A small image classifier, trained from scratch: 5.67M parameters.
Rows from block 24, named by matrix and row number. Each number is 500 + 40 x the weight over the matrix's rms, rounded and kept within 0 to 999. All counts start at 0. Numbers have three digits each.
# conv1: bottleneck pointwise conv (model.blocks.25.conv1.weight, 160x808x1x1), inputs 696-807
conv1.12:509587436499457485497497553539492526459507527530502458486564626462514451478514426515531518542469448477394498508507559472557596444505461512556499515507552437497482465570501501466463481462477502500477448411485462524512478486485442495578564530542500519471501484490514481414549497510477501508486612478521448496601544472489484490515475492467
conv1.13:497502521534515544492524478491508514468482522489524533499481468506536483512450593477507514410547457478508493521481505455478491497487506524482488512506500492510524513517507508523494503500528483518488526507535489511498560498445506534478481510574465531440553480556472416471513558460507568516547521459502612479545508492469534525537473534469
conv1.14:446480482487475486508505555523515476436426569492485477529589525498458520512489524478513494497490556519486498451497512543506506447460517510496513487551550533497509535502479508507485464587504508570513498503534496477478473492507472570450539456558500446453493545508494506492465535533517478479508463498543488494550509496493490529530477521483
conv1.15:503501523492471492488523518499420493522472501499480495445514505455477456484492423467499460510493426486507495477464425507512491450528487516548507496493489481504474482503490472468474513477485497498491499496466480485459564508433422599578686520576550466601471551480504500431771538573521566450497529459578343498462517523570468496489523578564
conv1.16:499471495456456475457493500519475481496516485499484530526551519516520472470436468503458492534516474463453518489466521505470487465503486490585517501490506497487480501503499451495485480506486510528502470485485490480481485486413462400469479522455453540493454438465464559490442474471428563503459454473509495466512469444512470478470452512506
conv1.17:482466495533487531492486493521504499517507530560508565465528463531488490523490500549537514500541461511536497464503499552515532514532522452435466491467538520506491492503492484501508506570475496527550474466462482519512462467505566492539383501536557538641451494473525545466502507573432452492530512505471581503442472454601570462443514463513
conv1.18:487497545449521548556482441537500487490489488498481495474446483441516424477540534492481522583456505540447493541487488449515474513471560478571509457502471549475507508576490439505464511496524490476476516427490514515501500472512516476474464476500496437457526477542460523454536471513536462487464421469477488484538533478505495504507472498603
conv1.19:520485556458506554462483470501547512494458483515493519588505498495516522501549612510522548523456481514479520525477553482491537478505541518533502477473544520498471460574558553511533517556498497533511484469495449481444471479518420487527507515564427498445578526526444543493523509534470493543541617465512553483486532497499523561512519528464
conv1.20:512506500548493496532533481524500516529505520534507474511456515490516509500551452487494449471502452468460494499526582501491468519512524493518512499493526470489468496493517484512522478477497480503514507479494503506463606547477463564478444469475488473499501497531506581424543474558550446528527471484450445522513553486529464439468507528517
conv1.21:535475506451500513497456490500527501500519527499479502500482519418494515516505462450479551506469476491504532521501651507476446492528517480521490428475536519498450490502495512469515503464516497509453526541511445490487490538517486456482447490470579508476533568528464440460516496531497440529501529488505470472496501510484531532496566458464
conv1.22:475483627461497424552446481476540516490539506529494574566535539580548499563481461468516448547487478522483516497494492432503489475514491500448485458456446518507483449493544493499459518447477523517453512487500479468557464483538513492522532486489491525516533545541498519456502531560566560478537512454492513437561484513480516515503507498436
conv1.23:531510507499519583496507550524527516496506484530487539452535512456518494518536525539495551503470463504513510537491497535510468523521475492583488478478479527524493513499469524513492495454516463486507572467493515516522430557481459414498494477474469480479462445516488422420429460481467525500562454502523447437458481493393460493437539506466
conv1.24:481520481473527544477505482482506497524433494541539450536451545505519515498495509506496537484473543469492501485512583479502528464479532515552490512485540484516481489480511494550509507444468494481547466480505447487492540468455524520483525475441484448463509489488480520453452501477463489464486525479507545486462507553473422498518573474458
conv1.25:485463528525519553495487553465505484533529514466477508544496491465448516532475513533526556531500488528553520517540547500565528490529539497509460489569488524501547541519515538501485506511510479524578465458535551550504510516505552528447472519466507442442512466527512439511475583533482426479465475483468560514556436474524448516549454516461
conv1.26:490476488486510521483503507511506504503538493518474527567492506640536519521562522495545487500523562480485513512497479540546460507498499491539509498520576582508542533484528525501502489536511462489485524546517485500514573478511585538461412451533496493495488542501470514441506480523500528491514450519489459503521455487463485499484556458549
conv1.27:482499469465483465513506528506467496540472493495516508505459532572469525504566464489498549473586511500492510506487512497478483500487512486480465486485497499490525503491471494478506515481517492479541515527520522481543518473444478430550637557458596570569472469476468506490672502491481605537462544517552426506481501505436457494529475529575
conv1.28:471489520484510512494458453516446472494579508478510528509548591493469485485410533486493590496467496517415488526454522453489489445489449467552470488525497493501446450448512523455487501424431529510493461463496459506589578472504492450524540466511615516464532501511509473531508530453474440483456467477556471524495464524516492468509553425489
conv1.29:514483427454482446476467528480484503422462512476475434456448523510492487498549580518469506522497468481526498528472408506480502492487526465556493481462491516510448495495531477539530488466501496479504523502492500533528370521578529496496457474454613532435482566539467459462460521555528455463501555471431542422509534483465480576471496508425
conv1.30:469481448488509501500493532531483501531544493469507472513509488496517508470438461489533500469517496500485503473509445507530483475476536489429527491503479543482555495502503482489495481484524514504464536514523463507489434464423455531467450421461611494549508528474557459531518500515429545511498478487501473465488517485388481526495484522530
conv1.31:494506561490516516494497533525501492534497525497520447532521549591522484509566430472511429536547456501523525485517432491506484498478449506405518523470474489537493526515504503528493465485509536496484472513524513501438497504550518530540464504498502480462480524514483522518409507499521554469458512524466497453499486514482534494509447489553
conv1.32:474462504501482470501460421507492465523506499452454468516482454469501511479492578562476554496447454491462434472487537441465529472510512438574510503441524519520447517455517456539493517510447475496485499522447490475482524500511505411518402567553504500494505448572498528508565505455539421491541586460487533494464531504468562504477461507453
conv1.33:534576490575536536483524602480546518471480460442541515461475537475550472545502507530554504494540573485562498580528509444494509569464492557399483462525533495506595537570516539574437502525536521540482546513538476507574520479555459544497505463526478512507482495473461536504449541555488442452555493513432553493454497492494534563519508469438
conv1.34:514542546505495461480491527514501503536486478500511497507495512537532500485555563504495484497524454493498499516505472479493502503488485472460514489537548511468523542497553532499526477529519476499488518503513511493509511504568426583492541481479509495509452525473526485441513495504436454516450475374466654479484473462537505442437529461404
conv1.35:517528527519495512518461533499505482473470463507498523474472470496462505490504536473548548488499560500556497503510527532523536483536497450496473485479526529487545507489478489534527497513504519483483513535504537553553537495515497470464491522481494471435492517480541466483562480495540589559443548490498486500489487512481457482515514514516
conv1.36:448548495535458464478572538475552527511495488504496527533611555487516544463466499491493500462486488431525496434415492504431546494469462481556540501517621497470465487551492453474502452501497512429490488489508507482510616479466483531473507509439473524499498508432480542513524472463522486514487456530529528476500494492440499500521538502551
conv1.37:545542535586517555513543448485497501491606510520495464453492561490485537488462539551517429522461492514508475489475518510495555507506529484522511533463490557480499483526434489462552537485533472500543471486416423523428555502483490468504588505542385420543477451537502486443439451486542438487529520545519519521469506540541539524501545498582
conv1.38:513505484447514545510465498529466511451477496523486521524537500513504499485449532496517533456496473514498506477490389504483468511462512489456537480526513554465485465476518485487492504520514496539489546496474492517499582512513432473477543570512416494579454497509467501404551486434592483495612519537426381504400530514454497499524521514522
conv1.39:498484474528491498447507520519503508497455514491494468482491553475486508509498419513518420482545536497499522497507464530483490509476504503332478515539472488533485522527465498512491501559488506501517456491511485501499541482484425518406287504490589540473499502499460519592458497547468576482449450445458463619580487497489472478482520534500
conv1.40:525541526553440573462544539533477509490478519549492559511538504464505487484488493482503465499462497556477540473524601517461469486512533558542474492477519502466506505496511453499515545449492529521510515473531523500503437478516529536584559502460469537479525490443516540415465491500506502480502569600475495486475556517497530509519514525496
conv1.41:557521529468515452489527521484514493531478499449485517470481506554467509487504557526489496476506503480531489480507478505499504508470489501566477512452492527496521469494483499488494517471506509469523552532472495497487454498460495458422477514495491495421488485501497498570490480493511499479499464461502436475469482506510462499482504499500
conv1.42:444526514555500515490503433474524503437560475487530526440464512508492500492471445539444486508486495494499478512520514470503485472484510503502488490453485498500471494535481520517501523482496495463463495467494445497482434527465486525451471519519427474436508445495507476545517496465494477510523535499516437473455514510526500520494486484527
conv1.43:503524558500517522492515456496555492588538537465473511513497533465544522394496613496561495519516530504497482554489501539519514552473580555522594515475498538486579564463519554559486513418466505487595506497495514533526477568544521518464496523503459475438488520507505527582436545469547505441509532486401597436480492500445554558513485529424
conv1.44:532442466442486550482463430498507465522507529547521575528444465520496537514443437433519480514493434546510516438527616515543558453471520486462501535507535481514452486516561400534520458483502435522512568564503506480539462530473566533509533534554477479475562459516523472504434539416545475494498468473443649464479497458525516562518510566536
conv1.45:521517508498504515493507476493534511586529489531507540491460528409502512480476486528519490504501513474476483491489451493479497517504531486503485522524471468505503511501516499501486513511498506526540461515472461504527463498488471425551501513546531499638475507464477464473531484539466489443474493495545459421503473466483534486495484437574
conv1.46:524515472560503476432493513482522518511457546514514511501563476433567455499541527541501632475543450485542502482532492501490498496531462517480491521464495471541554484502428537476521532511484515521498514522417507462477449517536524530459493516542521532521505517507473460529444543475513442531514566450459569434540476470461595491493456493481
conv1.47:476502498490469494499474492530501490510508487506484497584475479494518511477602601530499557483506447522484490497503426481482456486578519486539445494505473451481497463467465496513528489509472473505509473535480495504472449532491465528522493548482449513495497563486461495557570516577532464525541557586423531529477514542491526519492537490430
conv1.48:510494447530487502504501483493481517501470466501487503546506492593484519499496476512480473523493587525504533503504497494567525507530525503435503506484458498493548489502451513494487503492503489485483480503527495519432542490527563631533531482532456474541527567498517492495467492467478522462539536479491667453472462498439569521487552501508
conv1.49:536519538596493543521520540475589537587451523552531528491584421454563514541481551538542550524484515537547476534472431577507479496482567473527515542536512512490498520522539585541495522481511568473569500486503496592459516523481478558536564439496505521491492522458513439518512478487442517536504479512519471535550500529514516496500477494564
conv1.50:457492495499493511510478487529505473456536481444511528540456482521484559499433515532490482469440445482462491538487615455519509501464523504482468537472496521495528513531524454525484496486471544443519503495498500528490532443551554416507417514445510470495487463483497562439505480473482502492522500475512496574521474516520543509462488500490
conv1.51:518540474510506497493497543519488516513511487472510464451501532525471496506510525506512443505527487502498511521507509505485510505499504482559488490517451480491501512482518508516521482501521489466488475506522501504520500498531499419506472471511524501518509476518476515579533499474555531538558515481546468573479486521497499500515529518510
conv1.52:540497486503484454501504516504427511519459529505472482512494463533527474513464431458518414522462538524513488528507473467509500492505507483610529493541481505504518550520528500485465518496499470541523488507488480496504517500567531485528490510497554515567472527499522452507549522575497451580534445495540517582471512496549546463489516442460
conv1.53:503503518551456495488490507497484471467531542555499537456493450508462520482517481464504432509521475485497494482502603518530479539549493491538555512484540490523524509485434538511499464415505521515462475476537519497569524473519466501568441536461575521473498496516484474491553506540493519519409484509478439476523518466451393517520600472503
conv1.54:485487476520540491485518504474573551443529487507499476486475492501543520517456534552494415501510539476508503486476540497482491500524495464452492490471512482506459465496491477466520502512495520514450575501471525505552506552452589529461460462486467495507501491452492524541586471482533475481518472485541533477515532520545469485497424433404
conv1.55:487541527509487524511490526498468496489448483490527489535511514556568503484623467499486419509509477450512491522502470557517504536551528483482475492552437489544509456491510558536497482530518512583495457486541517508525554487506526572470502557577507451527477461527482463499487488459493445516508468541506531498468494516522551524476487538509
conv1.56:475458452459502461492485497458549463383571493485468494520536455483504504506561505470510605448523479510531508482489451544531491482543482504603464498494504544560448469510437509475498473498504488485478469563469495485647469548530429516453469482441496501446513569524493457471524522558519514499524515469471457397510495541440481508515475449490
conv1.57:444507486453506457468513492521498513463495501480496415417507530496467489495501502516516511479494445503511466539523520483482509498521520544465482514483462489512507516533529519546496494498516523521528507501485523500539456509431449477583584460535503520550530501515521483536451476436472509473407442510453508471536466522560511504514468476492
conv1.58:436502496487470502497494499518466510581444503500519454464482521465496464496479519539497485482399452536505525474487446494509527469501495501472474477473524475504474509465490478477509523553479531521486471515521489500496470492502452542483438534430488574446497518464529490526506513462455488509440460517498449535517511467581536487496481518418
conv1.59:487478514496507499473494485516521483502476484531505530477417497483514481475474625533505476498505571510483505466545590480515502510542513515536567520548489505485511487455558511496521491553472512485486496513495500499485468486514534414524544427511426491529492441471525492494475498529515513507532474548528468517550519482488454531474471499558
conv1.60:508502480433476467523484507497495470492467506488494470506484513529503500503495458502477467500576540503518551513498426482507469530497470477405484499510498526523523478553521468490513515478518469469492518501474483497426517490504442525486447580502467549533518560487453513421569497542499533518468454520470415582467481491530460496484528494499
conv1.61:515477392583493467505599534554519525444557487575465445503515458458525536510499409552503491472455525473506518547504504482493521490442532477522544461578456515492511471566497531516491493531529507482539518506530547486430573506445528517517472457455470540422539513476497539508520465542526430545512494500548533511481473500431553541517508479492
conv1.62:560446510529464454521507434536539465499589508482529502586514421485545515514468552463498524600560519517473545485496500488417468594435520472547484465564590498469473507490493487528515486566492526560499537578481559462473512501505540519497496561583389503586485517473491531426468512622540470502540534476506508508505505481514570429503548438511
conv1.63:514492479504476460475499530487502471454439499552501465448484453471457486494492413461504513493531466500520504476491534471517485423531488547396521515530507493530490501447519467498500501553504500517483510499518501515456444528503487550521497466560551489531455541500471411503475525493502468476474454510450548485531510503515543466520498509528
conv1.64:537440512504505477473494519458482540500510495507479495468534454479513496528534484494482525530495529450490527472460507460508506486513499499482506513477519570475536494439472534487445485499525514472513573494524504500499445475517531498462459475488486502493476572480499528507471492460464478467515468441449430483487515457495475506451564508464
conv1.65:469520499479488506485482507498533518438544494515465496567510480552523516498479638485470515447554525486492516507513502476522492530524469496476502524474480513494476481506513484468479525519502489526450467459522505503453566504451457562484587538533506488482487461473515466526525475494417443560488549529579519503527526500532543539499527570531
conv1.66:486513499505520472472472484508486516463509488472491428523439513467483504491509490516515463524481507498506525503485571520535519511540472503527427488511450480513497503499466509484491500449471514533480471481512487510566595571421555587558498488473435544484487448525543591561461525567514471538546563485486541501500514478470497516523503485412
conv1.67:497503502496499495533499481479507522478487505493476474473478475486444526524505503521496559447521511494509468456538507526449497470474500504514476495522499533501507483471530491474499530505526492476505510490497486489446434550489604593533513500453484479545501499459531524453515483625549474514584477532527484462513534473487439464482477483466
conv1.68:477496486558496528478521502461537503472521428506521528576459495534455513511529498488514500462468435500525468482502462502500479519546476467485534509539522485535476465516520428499483486548492499540469526511453493476485516510528557500585594504546457519456518488516548521459493460493518466489539508539495537500489528488474454501483457489489
conv1.69:521487514512497493524495534520481489492510505477483481454464541491480495508516600508485492541530523494489496484500583471481501460515491522600484504528510488482518518482467513535486497449489508518494537522483513503574511514520473512509502518538522492587495544479546483548649488564502484548499466474537422486414464489472515493491486514473
conv1.70:481495472485513497523495453480507505458440483514486489424428471425576525480514619527534456490503490489473478525530499464490526470480470517504501488458528522558509473503546543482504499492569482525465504480520495478491457477543510439532451511493509452454491569508499480492504482547488467512516465517435508541462534496549553484523529462518
conv1.71:478539445526428520490479463441493529455553435521475462501478463541504542503516483480468529468499480539470511499517495483493474507513523447574455506489516465520523522505469537511490527515451519427500516485480505496528467511502510473510444574576470495466527433505495440438494464393456525480452500494491573532539505492593539493454508532492
conv1.72:522462485512526512516470483500501496501525487460473561597531490486517508473526444496464420472532439482524488486504450503535496522526466513482530555531499515522453518479528500471515444526511494566513504485497474505491526445486532491486425493492578534480501460422514471534477480540441569496480449553531537521484515502522557469482517497508
conv1.73:554508472462502531512469489472503489603490485495515546494521487528492496497469507501516477505496458501497486469517561473480502501489499508372509517496499499522521502492502500492518481490520474516541492533473503492493462546471627529524487517435525518488497482559471478528489490450507466427487513489455585504527503522471462506524486472501
conv1.74:457489443471470453456485443476447469476501476470483439472401451495468485467488545474481497508534511500494493460482545481494474473555491485578467489470480458521463461474462461488493509453466515522484465487480498494519428492466398374544610491402477517459450502445463455585541448508465590511423491468616422434442433459426510420454451471333
conv1.75:496459492565507521487505488527554488439483509513516423535523468401544505519592570494501426491506469500515474507528509501488483452514423508408461482468503491485467513515484484506497469478450491548455497520475471514509465477466576491531541567521534471536518500541507512483519473446505560525549525505504443458542514526553504499546492563501
conv1.76:542523537494534502547517497504545493567489474484518470473526495510500465483515530500497568540446526512498496492494429491518493525524528472351504510487498530511477544498477522489520476460535500458524498501491506512505461518529409590513465496524524455518486489514493430557459487475535513455505520475490512474519495466525501497520509487523
conv1.77:546508539481502506519471559526491549536464542477470490480512502560553451535483509501482471534514471463520468490519513559477432509482436463459458562511437534437559515516501511470530451504505498473463546505509622493452563495510468556561470491513448541480483474559540477474533481515512494490553538524443514477503509512499510491469505518641
conv1.78:566514498534495509455553481468506481547482537491486508476492550517509530476486585522556493511537473529436460542455552500494508485481499465583481517477519475481507552462458529491496481467474508492560545492521427437527528513564439495500489486514505521493521480482454491481531449522477500564510504474524450467570484477513498557462505506529
conv1.79:488491521516526517515517497560471499532483520521491562544528489452524504504527413483519472463502531477499516487542493504523510526492526509432515509450427517490491494501492469488512493401505509546481499489476516490483528564506487466479510504542474540516509505486546523506502473472553510453581512519502435556500549531534552499468459475542
conv1.80:578517555601509497520567506556522515516541504481498483537486480525505488484577527508470566496468553525444474491471528557539442486519541503509519465472513486495462558468498461472477491522441498478495447519481537498447544502520427502515506476502502489511550516503512491546552479503560514585483469508469428535533501499530539588515469454576
conv1.81:455513496458463458467488437501398493482493492489518437445440508466474485475377354473494514508538464520495500498505479456481493491449487486443519496522463430485451492487447508514481526496475491498499451496489496472402471507499403452434439468532512483550479431492539508477509511508520468477557434486606411510435470539467507457452506449502
conv1.82:541485513519515512525498505493468495466555500494530460509442507513498524483459528502510507508553527523497495524523493510469485530486498521455494500553549511499509506488461477498520481595526507498539503501487493532489559491470459533454442465515587555484500486444519392566454517496457465446391428475584573558645482488474536431493521503492
conv1.83:510480479520518446507524507491466524503485533521508477525544483441483516500462453486485529529493517482493469526479467522443478578473457511488441484514450478489506456567584469524497491464468497507516475498494514504512455508507503539411591447511502502442545536491532482554539510499511495504476481520481507456494487483526510519514475538444
conv1.84:519499535507490467495494507430542478489527478496493483463537476551474510492583464488505443553593502481496499498499517449558516477521485503506504501491486513523495480505501486483513510492511493525486493493486482490510565477463457385477458521517459559473499459507491501622486514460467654488449469473471420554564489505537536480493503565441
conv1.85:515458525523520479533472506495480488512535521532502484470539515515533449488437466508484461482543563479512482518469429513524502465517486509423531527499472496503497531520464557491485511409499477516489511531499553497512523528528479513533535473517475450512510490510505438563432486476474469509507505460544480550516533527471545478522535477540
conv1.86:538504577506505550476506480461514474574538517542501507541474464443522525510486503521496484487517501487484501476498470520484497528546518520505557537567465505473467501510505471469534516545484506545550468524504492503593470533452510522513513459450502527454518494528458493473522481498516432507523480495436466501502568503464468534524509491425
conv1.87:514554534511487518508519479511521482551511503535535524557511541459499502515499522531513414513536548492540536506487577509532501479498507493576517509517490490490478511455517520511508485553501496535480513456477530494508376465493467548520495517498505431467530551502529435577485529460448527494476549524476545510419463494498462545498523511486
conv1.88:465499453458467437516520594512473545489559503514493403435552449544504484531508446476474507534509450476487469461513494527511509424422457481578484441500502505473482473474460534513539506551596494512524481513557499509520522500525500476436416505474512473503510458517497506444527538514511481472445454437579521477563481497467464507466464509455
conv1.89:504510454476480496516494485542472476545525473495467473501479521494495495481498376481490559494458493538507511505499445505533504478525513481449484494535510490504465541555499497497509482588530487506466447468475502502515460470512465457496402515589560518600471450515510553474499554477458578483461509489589576499525475497556508462462539517534
conv1.90:433481602510531507519518492507511499476563498510505465426507498478493470499504482506440486468454467476515455520472474470513506502555486510468493514545542463497503505475538519532487502499529500533505524494491505504467380469521623571547606477503471477493491525490514544543454507438461465510463567553482624508439505521556478494558483464420
conv1.91:500514504543500522545506483501504494479428508482529485541486476452469519479451563506453539428474549512472496496469454553482507541463518498471533462445556492455522488479553509524479493507492490487517514547491510485459612494538448456572542539540459528509545448510472491535529444515585531488512488504410432475481494513498496463519456517554
conv1.92:529475531491536530537469444523506496594483476473504514534449441503522529485456547539495496532493542517559537476507566533522478562529489481518540540558484499505549557495547509554551506438501488513514532511489564554485457534601582494451526500566497490496593543577541522437507555503517484472507441539558514532457496552496499575572491433527
conv1.93:559510469500500477474465497510508487517490512501499485492485495538505506510551456483488561476476501516515502502497367510493508482551500496373471520464494486497497500516468497505484513433503512474518501487518478494467573485499415511498438541529475525529477484493532575502550503460513554468529439503499478517483503535491504496505534487591
conv1.94:444497583508518511541493500487590504502511490475504463482468490497469492482456515572501489459416507510518491513505485510483495484440492495402446473449476486510506522484503484502508474484488506520528497484492493520480446524470510480576444508580496479557508426499503502408527523501516453515513528537577398467510495481594492521500452522578
conv1.95:506552446510504544463536479495533474547445488519495527540522531482448507518457453496494488472514526480479563472505553512450518494423490488544507509555434482487493498474528488539492567524482485477492576501461491488560520504466461492482568540497474514505509500486454520533543514456487484574568452447429458588417470531502550490515535495541
conv1.96:503504507502493501505502501486519509517533515508498455506468466555510503498488541505506483528479521510509494520537482484501528513523546494503514516493492515519483493513535504519510492500535510542508503474481499498423506497434421438497564489418548505592501563448556557465587485552521560616480468488446423518434528483469529487519514579438
conv1.97:517513521520497547473542446452512473522447498507498479473475524500538471468536536494504451517509515502489509529500502444511503508510473495555471494468463497496517509482545509523533491511474510477505480531481528501417444493570484482517508506502536512533501489473487535470457537566510505458466545582379535472503465523523426505468430474463
conv1.98:447442523471561515506429507472464446520519513559492572541578380529500520543541609452469523470507506527439552505575537461489494534467479447532508519498424489550540495530552469439497517504540471510513507513557569479472495495480561452503530529496454480482566463559480468489441499501503484475478443565523549506458507487500471530441447473489
conv1.99:484486413466516497486511460524500502540455475515487504524402492524548481494501562581516592561562522526428466537516488535465512499485491450489472522548475481488515479561505504482506512589484467517468457460440471467550539476511501477505521469575542515487511500515501492553497508512481550482516533509633504539515490539584526505486531514527
conv1.100:481488486484517497527496480484473494521515480472499451440487510482471482502444435469479447499557505502512508474513486467500517486539475485380525501537512479494481490476482494497517514545496506513530479483496477494491625476506457410456398517480523517511468443483516597587443480536449646524453431529530463640476512485527527464507592573488
conv1.101:557501478480498526505497518459486505446463505502492463430526482540506525520414483481488525504537551487504476510498473484509530571514553541658495484476523466498497483494503481491464510467498494480465488503532505499491558476500540482454436473564450501490488464499512446570442489501482554463490535522522442552452489503560530530517484570434
conv1.102:553479473481523548490434513511521473492547527474513495568477515448508512542507555484511468499480503481542558465552476498488519505539500494525504500486494471508489483469536544536521504509527516521518515501493467482553481502590541475555517557585508462466502463524501532526490485522518441475471453523514456558439476478498547519521447437499
conv1.103:453558561509491479527505465513461500528605486492523497489517574486492471487632498474475511490567506496440490526521452490516516554470465514386523507585545477488487502489516475476471467584507494457503486512492468503480570506470489384456298504551501490635424420450467521512454499442466493498490514541593534483428477508453515482495511527591
conv1.104:464473370437510508457492521474521522522446510504509414579502512594489499505598568503532530466487588510494483503497617490481489483440513518752479478495498492521520500481499508498513505486488473497514511495478493515647423468440591501593471486433557534545467527492524467498466507547530513504537549578472545482528546474487430529465446471587
conv1.105:522542467518498468444499481464520493539493507455520516464475592462510533512468493544482471490465462558508494527478513526534498478559503530513586514486515540518574478546508553493490529563513502515531510562513476497490497479465515516413495561501519484516482493497503505510495504523541487501487512512569456562509487486520500547492484470462
conv1.106:490524510510510484521531486513495536490531482536529489489482505447502506506500539506497499491501468502515502492514447464433495543527493510405527513509522496494512517525436524535531506541534495486470492548497497506459515488465443468471547511409509482504519512476519506494482489464499550516457486541495441491504489510475476487503511508312
conv1.107:455507549501491449479514511517595523471482495458481522460544497483590459543436544525506495484456464512508492565462464475493480448508468598477497551423509557432545577509488473482519497491564480467484540526562477497480457484479532441547574507466494460527520532532501466495491461425483474520477537537446468486499523483530516524530493460477
conv1.108:482444522569506529501515502483542478506475508525462543534462442543504493522550486517492525481502453512543551510516500521515526491497526488484526495463497453498482463501481538479519509452553494499481477493520508515496505464566467471463415512483484498541498445529538514470509502511506540484479504517433591491481529523522498461514499560504
conv1.109:526503505406465507503551595517554492496512454440467435515572416493534557542462499476491505551547407483511504546480517511491509436453517519543487462517489494485615509496440438498521507469490512502483470446586510533535516493444490545526530512410446488539522487471456560493471554480472460498508514477549491500460506508488401535507526517585
conv1.110:528472513487513506481525488454514501470545489482496569469497462482539488502500547510527525478469420459489522477485541482538500503477506502463501509505512548497531512465519489510509501546472515511504491529544522531499475511504483456472534462457474546472457488524488523535471509451523525476500507481512470461553489528526471502501481532459
conv1.111:452449573475480503570510504483449508506568530520519497488526490505508494487466468480532529479467540518473529469491567494487494532501498459553463498535550501478515515465553506543480506483509469533532446485503492487555520495486466468520448468569503440507525491512500520545489456489462488473514526475545475489596465513527573508482445448515
conv1.112:475496504499499470500498552499529505469550512505495529512479490598512506494555586482489563465553512496487508540530503540478501504501470498503550514471495484534520497496493492505484489465514465486530484513593491494483462509511571520453555513454540528472516524488478482444446530470510472585572446473487587488538500508484517495523501511502
conv1.113:495573505508513553457554545480539508456479514531525547567525547551505560450453472542537463514482448526471537574516421484545479449502487518512495504504521573472466469471474592513475528485472553425434532467454427503387497574517526493488461494558459474502529472532462532470477490500583520479522498572472461500459497488485514552486440480534
conv1.114:474512498489521545521505518462557461528467508500469484464424457506498505508479633565488467519448479528500509486501533482461487482495498521577476513487468518471458461508502470506483485472480507476532506463465530507500456498568618537395500452486491494443481470506482584563486532540474498577452541393529585460484488533575498485526528507462
conv1.115:451543499491550510470504543474464483580450478480509471462443544498502505498469490502520490510435539453513507488460484475499469534503532477484487514509517488499593549564489511521474530529490498539448484486433461469481442501492522532516442556523618550478510488521472592522456497485535477510479452506524550486472487492548570492486546472564
conv1.116:460519527498518545508568494546536496437549487538486508489509501530474504501419549510466467498446539507467456460475437498498490452489467506504505490464517536541470488504579442471429509511486484511396478509502505512606478543500536539461494431503500502496505497484482484487465508498520470469492451485514589517513546483451520458459473462435
conv1.117:536520540552515548465479530456553498534464560545522557465495505474543514518492522522509502457536466522513471500523520469459520437505502528607477500466497468479511523502499481475495503500475491491550486518480469504481541471481516487526534563446465476559495474485481557468518483501443496508465502545460524459409492484499450501479522498559
conv1.118:469517497533520520526484531496557508445526503487505628469430541480510522492468507491511509467506535498510492477494551499506540517479521532477530478478461467516486486508487503477512520487482492492459528498502552514418398493444481557529460508490556526469499545500504560530552507507481532535476513496500498476509496525473501519490517519465
conv1.119:576522517470489484497503519479485483518456525508546520456459533509493503502438534515501503521500504516523486504534488550488542482438517499580486511498505521469495500516557516509513514505548536500513485508509533529514574542453458449459524521523492541569470398499513514489561541465515566543522461463566467583561488485544571465503498562501
conv1.120:544507454532513483540500494454482494457492494493492492483528517482459501505509444478495581501484496520521523505526541510518516559508529506454518504487474495497507524497490493493505466436485509482463539499496514505479574514439621445496440480501458471453472481493494556482488490492546452512493488616428446501472495488501461493493482535571
conv1.121:423515453459483466482464525443459506435468459499519454527543510663465499447541528481514403493482405475479506492475427428516516509515481500445493523454443505529540494513517482516481495436510492507527510538467524510488334510544466445504506463470529521504517548485525448603495462495504531485496546460498413456508469486437463515473421481484
conv1.122:522488478489526503487488503503482498453485517511507486514521470490479474502595516503509526503477556486487517561469528565490463513495461510478496515482489533528553502500475511523462514533515503498491491503511504514609493495527462568486487494461527529485498516499535525577467460429504502463475439484525536600565520498501417508501531487518
conv1.123:517503522501491539518526442547474524620482503500508535448509514472525506502490378487459513501526506471568490509512597537480547568464512480534485494498537477497518502484560537493518500479518557482498547526518507480566518519497549379547533474527504511599518451564520422547495568430483447501517557489471483553497512537506540444505442474393
conv1.124:454484395480498484529499511570453503473519545506512464615530536479497490505551427445483449489462529532487484488494513506510503496489463503570505500466548535471483476518514493468491487543468477490449465518505476501519430489486542510428446469519493443496468503512500470530468483482506488413510501458501393446543476507497480513520485493578
conv1.125:466473458507508516488494469488460490496474520491526512513510449453425469512509453453466490489518553457533494474534579486490495475483461523470543498493511454482550508494558528503494471468544500497516501544527528526598654474511523449536505483546468508531501426469520501553507570478553506518501453516501509508585491553526541489579517531591
conv1.126:515483489583529521522538481515535508510513497489511526493442459492528469463527511533567610497502519515518503443517488492490478511540547541457492541577501526500457446498497511508446518561502504512589433471515469480449476515516586473445611515465551487501489492486512521542467497490522464515571523549520475486545552505505437483516452456397
conv1.127:500477515511507533500488509528474496513492495509516500486528502488475477502439415482501489472519452500503497527499432508505488509557491517579494511505470538521478504531500521506519494533456519529453516509509488478420586505516402597480432555429523498410523544488480486500524507544520547465474494456540435484519496514343474480501500528458
conv1.128:459474413474502490457475505442493508455494481522484488495498514486463470485506394492495473450483449481483504547487462478491496493494489515508473484538484546505501483480462531485493531473500472507467508497513481487487455482471499477483481492518562531538485599543533521398474460523503528472514478506579452485543511481597441473506515484496
conv1.129:499507515489480477479495465490461482517468482479498525477503499512497475462521450480515447488507478494491489463481489489468504504454500497500514501453495475516488491483446461483510477493483490494506508475483514463526431485473479604474585509402488459462501627463517526529519480548551515492525504564478447452401463495441495453503452495479
conv1.130:481453487512491465483504513480534508524499515520491471471489502474559475480486511512517571526460497537518517486477553459512514481501466520480466493507470474464496531529461485497529504463457523448491480486523513510529451491489506521498505515502502481463534510498475504508526506532503442520500500552509418465461500490470448536511471551450